From a checkpoint of a small image autoencoder.
Training: soap at rate 0.0042, 7300 steps, batches of 64.
Data: trained on Sentinel-2 satellite tiles (TerraMesh), 145000 training examples.
Rows from expert 32 of block 8 of the encoder, named by matrix and row number. Rows with one number belong to one neuron. Each number is 500 + 25 x the weight over its row's rms, rounded and kept within 0 to 999. All counts start at 0. Numbers have three digits each. After the name is the row's rms in percent of the matrix's.
# up: expert up (encoder.blocks.8.mlp.up, 64x64x128), inputs 0-127
# down: expert down (encoder.blocks.8.mlp.down, 64x128x64, transposed), outputs 0-127
up.2 007:487505539528531464487541496508478518508507522481478489484466524515518545492498460475471524520519503492497517467485499483507516487506517533516501500556468507528488479474452494529518496520510518475524552519530533530453514540516473511481527504472516437533478443482530501491485496505548516511487497556523486501486533534459459513470514451467509504486496493528459482513506490476525507492507
down.2 009:455496489503488533506504476527497492479499485460491537502500493521509447531467500510479511507499452492510471510497510497462527505485463532506523512420514434470473503503526531511512524483527500492489510523476530520504468518499475468508551461518504493479490512500499483473535502502530498498546502502543542483524430470511514468498476450462483530507520479464511486538497479494517461511487
up.3 106:509444531483486460523503515517505521531513489546505457494441521526481508433481491477501476526546499514497532514500485499497469502503502470531470468511470487495525502514462514499477453506512491469487535517525510478458534478490531497480472548451486464534483500469517514522479510469516518521467508541516517492502501538465475547474475513519536497492493540523514461527500485469520488503509
down.3 082:556501496499502499486508521485501498501501461501484499501501502449500544496541501510566462455498553498514500501506500490491505482523462491521498496510499538513541455501498487452498501532496497499553497514498501467470504505508481499498443508498555500530496499500501497511506526501516541501500501509424451577479506495503500572504497529540499503458497499508502499471498497498461552497500
up.4 399:534526511474495523510487482477550465491480497546524529531513464482515509530507501534509506482476510494500470486523547561510512502472555500537523489509519525498450488460520479519528532481477486536479468509504504507494470491489524518517466468530473510469531487517501476513502524512428486476522468465516508548483516495544495524495505502470490485516534537499469535472477506524458507471480
down.4 472:512495499509468504518516517480504504506516452508496486511509500475513493486498488508502492520502471485482504491525505426414466519471443549491491489518494481506537481501499503498493497574519558486462503536516500498490494549532468453498509517504496429521502492484489503520429523497476513497499503506529552475481506501494506500491477482527502498484507507518512495494501458499528448544498
up.5 012:535497496494483513483503484490523522487507522500497515542506500496503487515505470543499498532531530446506508506497495460459551470541505506512514490477486468565503499493487549537547502508524515508471481522510509520493490527474517471548524501514502499535557487539457518568484500518493516468466509472500469429471520472502473528490519461496506543511481510496458503495496519477508505483475
down.5 014:507503501504493514492512537531482503524495487493466518505506520503505556472503506463507464486493492488491491506485465499494516535525402503489497515512480493497510472494499480425511477528508481494510563468505472449458524502496490542475484524482558516506441493491506489496551502492509502507483506553475525500542488492496508497542453502470490491468485473532513500482497521479465542507504
up.10 015:465476537517478481513498564519495521531528509508535508461482524503526483479481499483526470494494526524461512519520498502511481515499473596488484481474467494484505470528495497459506477503491551491494507501523475479503533586515498479459496522505489465521461519465520507530507482474537502475484484488516531452499518501501489453500473482510517522461499484516526526500509531496481502514534
down.10 012:557506491474515489487507474473472489473494479537469494482504487465505550481531500501534492492498481486516493500495497446441500472532430435529497499511514492517549472512513471532495501525519482494539509536492521471447501451499466482500499513502577538532506495485508501489464529503483528511504503541466462512507511504505487551508471521506491488496513522521505481500503477497536508483504
up.14 005:512487508504481474512503516507500528505513515508543518491485497470542483521506512511510472462488514492478494530545507499498472506482513585462487458487460516484518471490523514451491488482498553469511490480525467476491521585508501498475465510519528478510475513479523488518484490489520513516514478468520545468500505532500466471510500457554501483446537509531512533481492539502493505531527
down.14 006:530516458482477447491511515510516486467509481525445507515523521507527533483525546503564494479478484517500515521518515466433491470520475526517478506500489481475498516473491469517519474520482527485474514488494549524447503512481429537504482499512510492503521489462515486534450490491539533479517530558516486514475480523496509517472493509478481500518509475527511490460517466514520525501500
up.19 026:540450524483488469514510493476544502489494493536509464516459516499499493441480471484507495567537514489501528526504480492482499485499499406518488472494483472524531499500483521550500478505503485477477541513515503484464521461468544486518489530464479486547528503497506503518463508490496506523450511516524505503461513519461452545468502501509521515499505534523493482513487513482511481483491
down.19 023:524512506504497502483513534562479501520505455490475510496505513494505559487519497498533464457499501494497501487504475472499510508519442525502503500545499537500536441501502463409503489532506490502577537490495497473481507541504513518493465508493558474510483499494497497504511513491524543492510491510453476527513496492501509527508478519524503492458490483555505500495501514502460556500499
up.20 005:502448549530524471511501485509498533519471525496501492487506521531498526493495468473496506509515526503493517556478473510501535497515502541465486463506441486510483490526473505513532441518540486481496523502516500496483523607490520477501513534473506472549503492483495525522473510478513524497480492549473478455496488520461513517476501530518516510524474485503515454501514520475520527512521
down.20 005:502505496502489535444515522469524513541507454499474524509519499479483509496501510481511482503470496514533507487502482503486474472532450531522513497522540480526477486513516485438493490531492555496507500543435479498467518514495460488554507488535557499516473471517538511484557473485523543474516494500518523514531497499498499493542501494477501438481486482515479504502506527461544490512512
up.21 183:511455521485486462527503519516508523547511486528513456492440515522473521445481495481502480529546493518497528508499483492491475506503491490524474473506468491500536498514472507496464461508515487466489526526521511485463529489493524498485483555453490465533480506463528509520474513457524519535467511540526524498500507536478468531465475510541547495486491527527522457530506482472536478505516
down.21 130:562502498499516502493507522501499500502501476510489502501500505458501529494558500499562453463499572500519502501500498522492512458526496492530498498515498530508531478499502509480496499484497501502517517508498504472463503486510491521499429507498547510530489500499499499511520532503521532495503498508420431564475515498499501572507494532530500498469502498465501500480499502502442560499500
up.26 006:501480521496495502510530499515476519508487512491473479479532493514495502463487519489521489488519509528471510550459468527506535498550501481473476493489476464492492507526499508503560442501528489508458527492525492497473556548520518502474487542484528523557491461532485516500509485521528510492477495513495487497526515474417513531507514551490493517522438453488507489518514535475492522482504
down.26 006:497503510457500488466506534489481507481496502463489469531492493438482514494547487494484492490516496486517512521526476456474488532532457538511512526489496451486506444508497473507504518510530543499528524534493490485499515589499457505492515530491512462485489498510527523493490556475463477515503518543526500472489486518463511452489494500464510503489484513488501516504531544490568521513508
up.28 016:535464535505497477510522529511497495504500520525500481495518509534486519423511485468531493508522533515468521532467490524490503515530517470485484482494463490514505501518472505504532431525531491509487531495509497482480562578513549503472489544490514505551496493520505492530498509489499509507464507534500492477520507528417500530467488540510505519493475463505500465513502525487510517489518
down.28 013:498482498511502512476519504496474496509517461499483490495516513470502504490496487493526473480489480490510496503509481453484502496513447633517491502490488435516512446519498498511507494553508538493524518549500505497468524599517439492490516514512514439518495500490492519501467519490519503514496502520508496466525514504494501500504500461484498498484486502468506493520504501500534523486490
up.29 010:540471523521489470514519535531492497496511517495494480480515512532486511432508489482515503497530521519483508512467474548506505504529504477486498497466466481521507489510471500511505427516535487503494541497514503483503566570511553493474509544483540485538489486532504493526492501479505519501465508530487498472531494519421502512470486510506501523490472457482481463519489549486502520479515
down.29 008:478498503487510486474524527484486506517492491499474507483500513495501515520471485473506485519498512510526492496479472420474498536507437592529512504508488437506495459520466475496495482546502515492519530535490523512490518587516432500496493477513510507511504466505528492482471507495526504518479495530464503459501519496502490512528534500483480521496478490460492513532474514506545524492516
up.33 008:533471515528492482547517530518510517508507527512508488483533527554489534459498500454511492527527538534474508506462512530498510506512500486472477486464474509519511500498477507527547453548533477481485516511493495492515543543513547487454506523489502491528499475514502510524500492471494518505461518524495510465518502537430493503466497548505519524502481436499483441529510536487506503489495
down.33 007:472504491475527503499496516488482520517500480500471505491497528490515546459483546489508495493484494530488523514499464413475506509520447536522522501485487442527477472494504498499518508499503514520504547516485506505499515585531428513492538528504497485526503489505518499499488497516491496526519528565502472483480510518474522493484505484473504508494493477448487464535491443499543525483497
up.34 011:496533489496491536505486486486511483483490520481509530507521481487496488586519506535493519492472489486508459473506518499503510491474495416487532498494514516503484514490516505496483568493472502506506470491478505534510436389506471495523512465544492517461504505516488486485506490510495492474510501453501514495502489495571501448504509486497492512506530499473492533476492495522506499501475
down.34 010:476505508514506508516504501496488508483511492498511499512514491524502480500502523521491524524510459497478497479504501485481513500510524653485490517525506483508506506512476506509504503478498538505509498513511516521515499661521502482509510498491493456519495480500522505520485525515513462480486505493517505470495485499513505460498493475481498499498478498502495504509518499504469494512482
up.35 012:538473544509488463504510539516488500517524516506493471502493498523512516445501480470523477480527511511472526520485472525513489500513505574500489472503465480514513477528469517501516434520523502491510537522526514486484560593510523505478496551474515465549493510517516507512495509490513521499484508549492484469512514529441477535473470519512514504498465493515482465503500516483506520505508
down.35 007:505503479510524476522502523461463514520502505508503501494503526480504529492525513475508469457482538513496526504478491417482505548537418453522501491460537471551522478526490448471498517550479486504518507523525477507475516458490473493509490513507555485516481491478510492546475513495485516538496505523474510536513511500504480528525491488494485488470509493457484477547505512505529517479512
up.38 267:482494475481489512520490472516547484495501512511536499530492476498532499498494453494474520531521461499490509454519520483521459470504536500491500498499495496474471479485510498526476505485514471498472494511460490501531482506449503473496501519474459481493506497510473486495491532469414471498506472502527528470443471514514430524495501490487502532489542512522486521494460462502457468429472
down.38 228:497516494509491510555479525518528505500510481493537508526510492486525466477504483528479497520513464462440517502528535531463421487447460535485496492541485484486540486502506495516529486521518524480424427514516480511502506521507495466515518504505452470513488492487487502490466504492482513478518484476511534466522493474498471476484492461531482481487485514495514497510499454520497480544494
up.39 120:509447530484485459522504514516505521535513488545507456493441518525481509435481492478501480525545496515497533511500487498494470504502500474530472468511471485497529502513461514499475456507513492470487534518524512479456533484489528496482473550449486460534482501468519515522480506467518518523466511541519522488501500539466475545473476513523535499493495539520513459527502484470525488504511
down.39 091:559498497499503500483510521488497500499501462499484504503499504451499545499541497511560462453501558497514499500505496493491507478520470489522499501512499543509535460502501489450501500520498492498557502513499498470469498500507483501498441505500560506528494500501499502508512520501519538500502499504424445577476503499502500572505500527532500496463499498512501501468500496498453554498499
up.44 023:490493511527473464520486555511492502506542486500543505481466501489533481477480510500514480481496527511484494524529501494498469522492475592470482489484471491484505455517490482451473503497494557469491517502508482460493543569520511485463474523499487439511492534479509514526510488463518499494500455507515557463500515509503476476489470490518507499445521483493526521499516539506497501521509
down.44 020:540521494491477502447527480483510487470493457511471500504493500442489535490516507513531475500500477481497486462522508452461494502511439495521490495493498506511544487509521503519510510546493475509551484534493532482433501496515443497511501529488548529522468492506505501479458541492492532504530480531483481498497497496503486529484463493511501494504504500578507492458502456463547513489491
up.51 267:487525502492439516470478470488539529523536506442484498523517508528460474517522510532477491506503545515501474525467497510500488523512509468463470539517507525511505520479516467495512521530511435490502462523493474498513476472491498491511534487507474542497498465498493537519542511512573491517448541494482499539550525484526509492492475560501482502504504463505489520508475519483514521486513
down.51 238:459515497513516492524508495527506494493508533493531506511503501528500515493464494459476532532497458465450504489497510454501514490466523519460493499520498451468453523499502555523493500435505526494529555470506500536530488524514490509514543492492524486471523497501493507477503467494442477491500506483542531475496433502484496454501516445459500499530508513489499505545505548504507474495490
up.52 387:485512469535493529543488473527521501556493533458529473504534480572499538536492533480484519484509491541510496473476481536498497515525520475451489537498494511488454503475483506501501507489544479487454493477457478527535473476483539545460536467506511526483512489488494512526517482507511495507455489490487501506504486497514528460504512506483498512512501460500514483542545547491492473477540
down.52 394:450519505510561498476463478494507502493494538484505493499493496531493444502489503473473541536491492479497495499483508523520569474472516500462494495455500452472465525497496516554492501460502521501518508483506503539537499500500441484491535464498474515464501504508499504456515497500495466492508497480519501472520515498502514448526523466455503498531498504430503507532499502511570503471489
up.54 116:510445531485487458522505514518507523536512489544507456493439519525482512438479493476498482525545494514499532509498486498496468503501503472531471471514468490498527502510461512501476455506513490470487536519524512480458532482490528496480476548450489462534483499469519515524479507466516517525466510542522520491502500538466473545473477514520536499494492539523513459528504485468523489502511
down.54 087:553500499500503502487511526493500500501501459499484502500501504448499543497540502511564460454500560499515500502505499491487505478521465487520500502508502541506536462501500491449502501523497500500557497511500501468467503507509483504499443503500558501526491501504498498504509527500517541500500502506422448578476502497498502565506497532537499501460501500511501500469498498501458553500502
up.55 009:536458522514497477509494526519488494514514522521501492495529500524492523427500486471515485489530539511481519526442482521503513511525498460505494485488463490513508500506467499516506436527541492505497524500504507466505552573509538490461490539489511503550492479523516510536493491479488521511458495525504496487530509527418487521462504551501503518490472445516505475503508520487494512497516
down.55 008:469513503526519516489511525496504499504488492486484505506512512495464520489508503489484512512491506523504513521501464452496500526526449595474506488490518432496508456503496529500484486542493523494522522522488504458505489595487437491519519514478544451522478490500492502529449521498511524523492492527471485489484506497518497499506480471498508489515486513450497481527505500510565529501536
up.58 007:460505464515489498477505487515481512486495465482463508542515520503484478506518475483512490516508419473554506504494479491531510506493492573464485505464472490496494477506499507502481491491531544502485543501498477510498522560489521447484523517504547463509493509519502521464493525493520490475542515530514487461510468498483525430504482463475509509493495456468496469530519524507517472471525
down.58 008:491501499503488508542443480534532455483492505486524557457505510519494445520498492482438532493480492499472497448464529515498477521477498483456519497470516523507467538491522508519537522485527501488507527480479468512532460470513532514493532475507486506480532476488476516511507449506521478473479473439537496496533482506503445524486505486482523486534549495500498497529504527501497481516508
up.60 008:472518494517498541490501485474501470496489470459491519516535473511511489566505500518495527493485490478521485471501529485498505500485504417485496499498516490506481482493521517497482582488482530490518467518488509529526441408497484495517539451532505518463493503505500481490487508506489493498525488470493535507496492474587496441491497486490514497524529494487487518487504495533508492509494
down.60 008:480505491505469499511486510500506513494503518486484504502480516521516523462492480515487502540498484498503499482510534476505524489504545640482514482494479483494528515509515510522493495517505504519497486485555511528483504591473446497484540504491515460528517477497520512463509500495502495486508512473499522432470476490510498474479516498491515523508485490450500535495487479485503460533522
up.61 330:530534502459481507486496473472566494474465501507496529523494485507468500528508511530495503492472557478525462512527511480524511525474509500521522499553512508478499538493537466554514528513457474512510450501519504477487485483515503467529496481525490516487495461503498520499535487504514479485516550470499489551511529498546497518508487563493466463527528540496493526479448487521521487525488
down.61 329:501494508510470501488518516468504501499504472514501499510509500475516487489504486535494499510497451481455503487548512494438466470436505541494499486490493523458500481494506555452486494494508567489477484536503506508497493531517467477510517521500511411498505491491481498472473531494476496498497501491530536467482444502484504476480486438501500496481508508526509512464501454509464463557490