Rows from block 6 of the encoder, named by matrix and row number. Rows with one number belong to one attention dimension. Each number is 50 + 12 x the weight over the matrix's rms, rounded and kept within 0 to 99. All counts start at 0.
# q: window attention query, key and value (stacked) (encoder.blocks.6.attn.qkv.weight, 384x128, the q third), inputs 0-127
# k: window attention query, key and value (stacked) (encoder.blocks.6.attn.qkv.weight, 384x128, the k third), inputs 0-127
q.114:26 56 18 77 63 81 54 35 35 58 48 45 47 37 58 07 61 50 36 80 42 61 39 42 82 38 55 41 33 77 56 42 44 51 47 44 35 25 42 51 53 64 60 47 49 49 07 51 85 43 52 40 60 38 63 36 60 39 54 54 58 44 78 53 43 54 49 29 17 27 72 82 33 52 44 44 51 45 81 23 56 46 64 31 52 43 45 34 45 54 58 40 35 44 33 42 50 38 38 55 59 42 59 48 35 56 58 19 66 64 48 46 39 49 64 51 11 35 57 40 61 69 53 53 52 47 46 74
q.115:58 48 62 36 44 37 50 56 56 45 49 52 51 55 50 70 46 51 53 39 53 44 56 52 37 55 49 56 56 41 48 50 54 50 51 51 58 60 53 52 51 43 44 52 50 30 70 51 36 52 51 54 45 55 44 57 47 56 51 48 46 50 36 45 54 49 49 58 64 59 42 36 57 30 51 50 50 51 35 59 49 49 51 54 51 56 50 57 54 50 45 53 58 50 57 55 50 57 54 44 44 59 46 51 55 48 49 63 44 46 52 53 52 49 46 50 68 54 45 58 46 42 50 51 48 51 49 39
q.116:27 56 19 74 62 78 54 35 36 57 48 46 49 39 59 09 61 50 36 80 42 59 41 41 79 38 54 41 33 74 56 43 44 49 48 44 36 27 42 50 54 63 59 46 47 35 10 52 83 44 53 39 58 41 62 37 59 40 56 52 58 47 75 50 43 53 48 31 18 30 71 79 34 40 46 43 52 46 78 24 57 45 66 29 51 44 45 35 45 54 58 40 37 44 33 44 52 37 39 54 58 46 58 48 34 56 56 22 66 64 49 47 41 49 64 51 13 37 58 40 61 68 54 53 52 47 46 73
q.117:62 47 70 31 41 33 49 60 58 43 50 53 51 57 48 78 42 52 58 34 55 40 58 51 30 59 48 57 61 35 46 52 56 50 52 53 61 63 56 50 50 43 43 53 49 32 79 50 29 53 52 56 44 57 41 60 45 58 48 47 44 51 32 45 55 48 49 62 69 64 36 29 60 30 52 50 50 54 28 65 48 51 49 59 50 57 53 60 53 49 43 54 62 52 61 56 49 60 56 44 43 61 44 50 59 45 47 69 41 45 52 53 56 50 44 50 76 56 43 58 42 39 51 51 48 52 52 34
q.118:44 51 41 58 55 58 51 45 46 53 49 49 51 47 51 37 54 49 45 59 48 53 46 50 59 48 52 46 45 57 52 48 47 51 50 49 46 44 46 50 50 54 53 49 51 58 36 49 60 50 49 48 52 47 54 44 53 47 51 52 53 50 57 52 47 51 50 45 40 44 57 60 45 58 51 50 50 49 59 43 51 49 51 46 50 48 49 45 49 51 53 47 46 49 45 47 50 47 46 52 53 45 52 52 47 51 51 40 54 53 49 49 47 50 53 50 38 46 53 47 53 56 51 51 51 49 49 58
q.119:68 48 76 26 40 25 48 62 63 43 52 53 51 60 46 87 41 50 61 25 56 39 61 56 24 60 46 59 64 29 46 55 57 48 51 54 63 70 57 50 48 38 42 53 50 38 86 50 21 53 50 59 43 60 39 63 44 60 47 47 43 52 26 46 57 47 49 66 77 69 31 23 65 36 55 52 50 54 23 72 45 52 44 63 48 59 54 62 55 47 42 57 64 53 64 57 49 61 60 43 41 61 42 52 62 46 44 76 37 39 53 53 59 49 39 50 83 62 42 59 41 34 47 49 49 54 53 28
q.120:42 52 38 61 55 62 51 44 45 52 50 48 49 45 52 34 53 51 46 61 47 55 45 47 62 47 53 46 44 59 51 48 46 51 50 48 43 41 48 50 49 56 54 48 50 61 34 50 62 47 49 47 53 46 55 44 54 46 51 53 55 49 60 53 47 52 50 43 38 42 58 61 43 60 49 48 51 47 63 41 52 50 52 45 51 47 49 44 48 50 55 47 45 48 44 46 51 44 47 55 55 45 53 48 44 54 52 38 57 55 48 47 45 52 55 51 35 44 53 44 54 56 51 51 52 48 49 59
q.121:45 52 43 56 53 58 51 46 46 51 49 48 48 46 53 40 51 51 48 58 47 53 48 48 57 48 51 48 47 56 51 48 49 49 49 48 46 45 49 51 51 54 53 51 50 48 42 50 58 46 51 47 54 47 52 48 53 48 49 51 51 50 58 49 49 51 51 45 43 44 54 58 46 48 48 47 51 49 57 43 53 50 54 45 50 48 50 46 49 51 54 48 46 50 47 48 51 46 48 50 53 48 52 50 46 51 52 43 55 53 50 49 48 51 53 50 39 46 51 48 52 54 51 50 50 50 50 56
q.122:27 56 21 76 62 79 53 35 37 56 46 44 47 38 56 10 59 52 38 79 43 60 38 41 79 42 55 41 35 74 55 43 43 49 49 46 35 27 43 49 51 63 60 45 49 53 12 51 83 45 52 39 59 38 61 36 57 40 53 51 59 47 78 53 43 53 51 32 19 29 71 79 32 55 44 44 51 46 80 26 56 47 60 32 54 42 45 36 44 52 58 40 35 46 35 42 52 39 38 56 61 41 58 48 36 55 56 21 65 64 47 47 40 50 64 52 14 36 57 40 60 69 54 54 52 46 48 73
q.123:59 49 61 42 44 40 47 56 55 46 51 52 51 54 46 63 45 49 56 41 53 45 54 52 40 56 49 53 56 40 48 51 52 49 51 52 54 59 53 49 49 46 46 51 49 61 63 51 39 52 49 53 47 54 45 55 47 53 47 48 48 53 41 51 55 48 49 58 61 57 44 40 57 60 53 51 49 53 40 59 48 53 44 57 49 54 53 57 51 48 47 54 54 52 57 51 50 54 55 49 48 50 46 52 55 49 47 59 45 45 50 51 54 51 45 49 62 54 48 54 46 44 50 50 51 53 51 41
q.124:27 54 19 78 63 79 53 35 36 58 46 47 47 38 55 08 60 49 37 80 43 61 38 43 81 40 56 39 34 74 55 43 42 51 49 46 35 27 41 49 53 64 60 46 49 59 08 49 84 46 50 39 59 39 61 37 58 39 54 53 59 48 78 54 42 53 51 31 19 28 71 80 33 62 46 47 50 45 82 25 55 48 59 34 52 40 45 35 45 52 60 42 33 46 34 42 52 37 39 56 61 39 60 49 35 55 55 20 66 63 47 46 41 52 63 51 10 38 59 38 61 68 54 51 53 47 47 75
q.125:50 49 51 50 50 49 49 52 51 50 49 51 51 51 48 51 49 50 50 50 52 48 52 51 48 50 49 49 52 49 51 52 51 51 50 54 51 49 49 50 50 50 50 51 51 49 51 49 48 51 50 48 51 51 49 51 48 50 51 49 48 52 51 52 50 49 51 52 51 49 48 48 52 51 49 51 49 50 50 51 49 50 48 52 50 49 50 51 49 50 49 51 49 50 52 51 49 50 52 49 50 48 50 51 52 46 49 50 50 50 49 50 52 50 50 50 50 50 50 48 50 50 52 49 50 51 51 49
q.126:46 50 45 54 52 54 52 50 49 49 49 47 50 50 52 45 50 51 48 54 49 51 49 47 53 50 50 49 50 55 50 49 51 48 47 50 48 46 51 51 50 54 53 51 49 44 46 50 55 49 52 46 53 47 51 49 50 47 50 50 50 48 56 49 49 51 51 48 45 45 51 55 47 45 45 46 51 49 53 46 50 48 52 47 53 50 48 49 48 53 50 48 49 50 48 50 49 49 49 50 52 50 49 48 49 48 52 47 52 54 51 49 48 48 52 51 46 44 48 47 51 53 54 52 48 49 49 54
k.114:75 38 78 33 37 23 49 70 66 40 51 52 47 60 31 84 39 50 64 21 53 36 63 55 18 55 41 65 72 25 42 51 54 43 56 63 65 66 50 43 39 33 41 54 38 52 87 57 22 61 43 60 56 70 33 73 35 47 45 49 35 65 33 42 62 48 43 68 79 66 28 20 67 42 52 46 50 54 23 75 44 56 33 68 50 65 48 70 47 53 33 63 58 55 69 47 53 57 62 43 50 66 43 46 70 40 36 81 34 33 53 57 58 48 36 48 82 64 36 56 45 35 53 49 48 57 55 29
k.115:36 52 35 63 60 66 44 44 40 58 57 56 49 46 52 28 53 46 40 61 49 60 37 50 68 49 55 41 44 62 59 49 49 46 48 49 45 45 55 58 40 68 55 41 62 50 29 34 61 40 49 46 52 35 54 44 54 45 39 54 61 46 63 51 42 40 55 43 35 37 59 70 46 54 60 59 47 49 64 41 53 54 57 46 46 34 57 40 49 49 65 52 39 47 46 54 53 38 50 56 51 46 52 54 41 54 51 34 55 55 50 41 54 50 54 55 28 48 58 44 48 57 45 43 52 46 54 58
k.116:70 37 76 37 41 27 44 70 63 44 57 56 45 58 30 78 39 50 59 25 53 39 57 57 23 55 41 61 73 28 46 51 53 41 56 64 63 69 55 47 33 40 41 49 43 54 81 48 23 57 42 60 59 64 33 73 34 45 37 51 40 66 38 43 59 42 44 67 75 60 29 27 70 46 60 53 47 56 25 74 44 58 35 70 49 56 53 68 47 49 39 66 53 53 71 48 56 52 64 45 48 65 43 48 67 44 33 76 33 35 54 53 62 47 35 50 74 66 42 55 42 36 50 44 48 56 58 30
k.117:31 54 30 65 63 71 45 40 37 59 58 54 51 43 57 21 57 46 37 67 49 63 35 49 73 49 57 38 39 67 60 49 49 48 46 48 41 41 55 59 42 70 58 43 64 49 22 35 66 37 50 45 51 32 58 38 58 46 40 54 64 42 67 52 40 41 56 39 28 35 64 75 42 53 61 59 47 48 70 37 54 52 60 42 45 32 55 36 49 48 68 50 39 46 41 54 52 38 47 56 52 42 53 55 36 59 54 28 55 58 50 41 52 52 58 55 22 45 61 42 49 60 43 42 51 45 53 62
k.118:58 48 60 43 44 41 52 55 56 46 47 49 50 54 48 63 47 52 54 42 51 45 56 50 40 50 48 56 55 43 46 51 49 51 51 52 54 54 49 47 53 42 47 53 44 50 62 56 42 55 50 52 49 58 47 56 46 52 54 49 45 54 42 48 54 53 47 56 60 57 44 40 54 47 46 46 51 50 41 57 49 49 45 54 53 57 47 57 51 50 42 50 55 51 55 50 49 56 52 47 49 53 48 48 55 48 47 61 47 46 50 55 50 49 46 48 63 53 45 53 51 45 52 52 49 53 49 44
k.119:26 59 24 67 64 75 47 35 34 60 56 55 51 40 62 15 59 47 36 75 49 65 34 47 79 45 59 35 33 71 61 48 48 51 46 41 39 38 55 59 49 72 59 42 66 49 15 35 73 37 52 42 48 28 63 33 60 50 44 54 65 40 68 55 38 44 58 36 24 33 68 80 40 59 58 59 48 48 75 30 56 50 64 38 47 30 55 33 51 48 69 44 39 46 36 54 51 38 42 58 50 37 56 54 31 59 59 21 61 62 49 40 48 51 61 54 18 41 65 40 51 62 45 45 52 43 51 68
k.120:61 47 62 40 42 37 53 56 59 45 45 45 51 55 47 67 47 50 59 38 51 42 61 51 35 51 45 57 57 40 43 53 50 51 52 53 55 54 46 45 55 38 46 56 41 50 66 60 41 57 49 53 49 62 46 57 45 51 58 47 42 55 40 49 56 56 47 56 63 60 41 35 54 46 43 44 51 50 37 58 47 48 44 55 52 62 46 59 50 52 39 51 57 53 56 47 48 58 53 47 50 54 48 48 59 44 47 63 46 44 50 56 48 49 46 46 67 53 42 55 51 44 54 53 49 54 48 42
k.121:57 47 56 45 46 43 49 54 53 47 52 50 51 53 45 58 49 50 54 43 50 47 54 52 43 51 47 54 55 45 48 51 51 49 52 53 54 54 50 48 46 46 48 51 47 50 58 52 44 52 48 53 52 55 46 55 47 50 49 49 47 54 46 48 54 49 48 53 57 54 44 42 54 47 50 49 50 51 44 56 47 50 45 54 49 53 49 54 48 51 47 53 51 53 54 49 51 52 52 48 50 53 48 49 55 49 46 58 45 45 51 52 53 49 46 49 57 54 47 50 48 45 50 49 49 50 52 45
k.122:74 37 76 32 36 24 50 68 65 41 50 50 48 60 33 82 40 50 63 24 53 37 64 55 21 55 39 63 70 28 42 52 54 43 55 62 64 66 48 42 43 31 40 56 38 49 84 59 25 59 43 59 56 70 35 73 35 48 47 48 36 63 34 43 61 49 44 66 78 65 29 22 65 40 51 44 50 53 23 72 44 53 35 68 51 64 47 68 48 52 34 60 57 54 68 48 54 58 63 43 50 65 44 47 68 42 37 80 35 35 53 57 58 47 39 48 79 62 37 57 47 37 53 49 49 57 53 30
k.123:43 55 42 54 54 58 54 41 45 54 47 47 54 47 58 41 55 50 48 59 50 56 49 47 59 48 53 46 41 57 51 50 50 55 49 44 45 42 48 51 58 53 53 51 53 48 39 51 60 49 53 46 46 47 58 41 56 52 57 48 53 44 53 52 47 53 52 43 41 47 58 58 43 51 46 50 51 47 58 42 51 46 56 43 51 48 49 44 53 51 52 43 49 49 43 51 46 50 45 51 48 44 53 50 44 52 56 41 55 55 49 49 46 50 55 49 43 44 54 47 53 55 51 53 49 47 46 58
k.124:76 39 78 31 34 21 51 68 66 40 47 49 48 62 35 87 39 53 64 24 52 33 66 54 19 54 39 67 70 27 40 53 52 46 54 60 62 66 47 41 46 29 39 56 35 50 88 63 23 63 46 60 53 73 35 71 36 50 52 46 34 63 30 45 63 52 42 67 80 68 29 19 64 40 47 43 51 55 22 74 44 52 34 67 54 68 47 69 49 52 30 59 60 55 67 46 52 61 61 42 49 64 42 46 70 43 38 81 35 36 53 59 54 48 37 47 84 62 36 59 47 36 55 53 48 58 52 29
k.125:50 52 48 50 50 52 51 49 48 50 51 51 48 48 51 50 52 50 48 52 50 50 48 50 53 50 51 50 49 51 51 48 50 50 51 49 48 50 50 50 48 51 50 48 51 49 49 49 50 49 50 50 49 50 51 49 51 50 48 50 52 50 49 49 50 50 49 50 49 49 50 53 47 49 53 51 49 51 51 49 52 51 51 49 50 47 52 49 50 49 50 49 49 50 48 50 52 48 49 51 50 51 51 50 49 54 50 49 50 51 51 50 50 50 51 51 48 50 50 52 48 50 49 51 50 50 50 51
k.126:55 47 54 48 48 48 51 52 50 49 51 50 49 49 47 54 50 49 53 46 50 48 52 51 47 53 50 53 52 46 48 50 52 47 53 53 52 53 50 50 45 47 50 50 48 51 56 53 47 49 48 52 53 52 47 54 49 49 48 50 50 51 48 48 51 49 48 51 55 53 46 45 51 46 52 48 52 50 47 53 50 52 48 53 49 52 50 53 50 51 48 53 50 51 53 49 51 50 51 50 52 51 51 49 52 50 47 55 49 45 48 50 52 52 49 51 54 52 48 50 49 46 49 49 50 52 50 47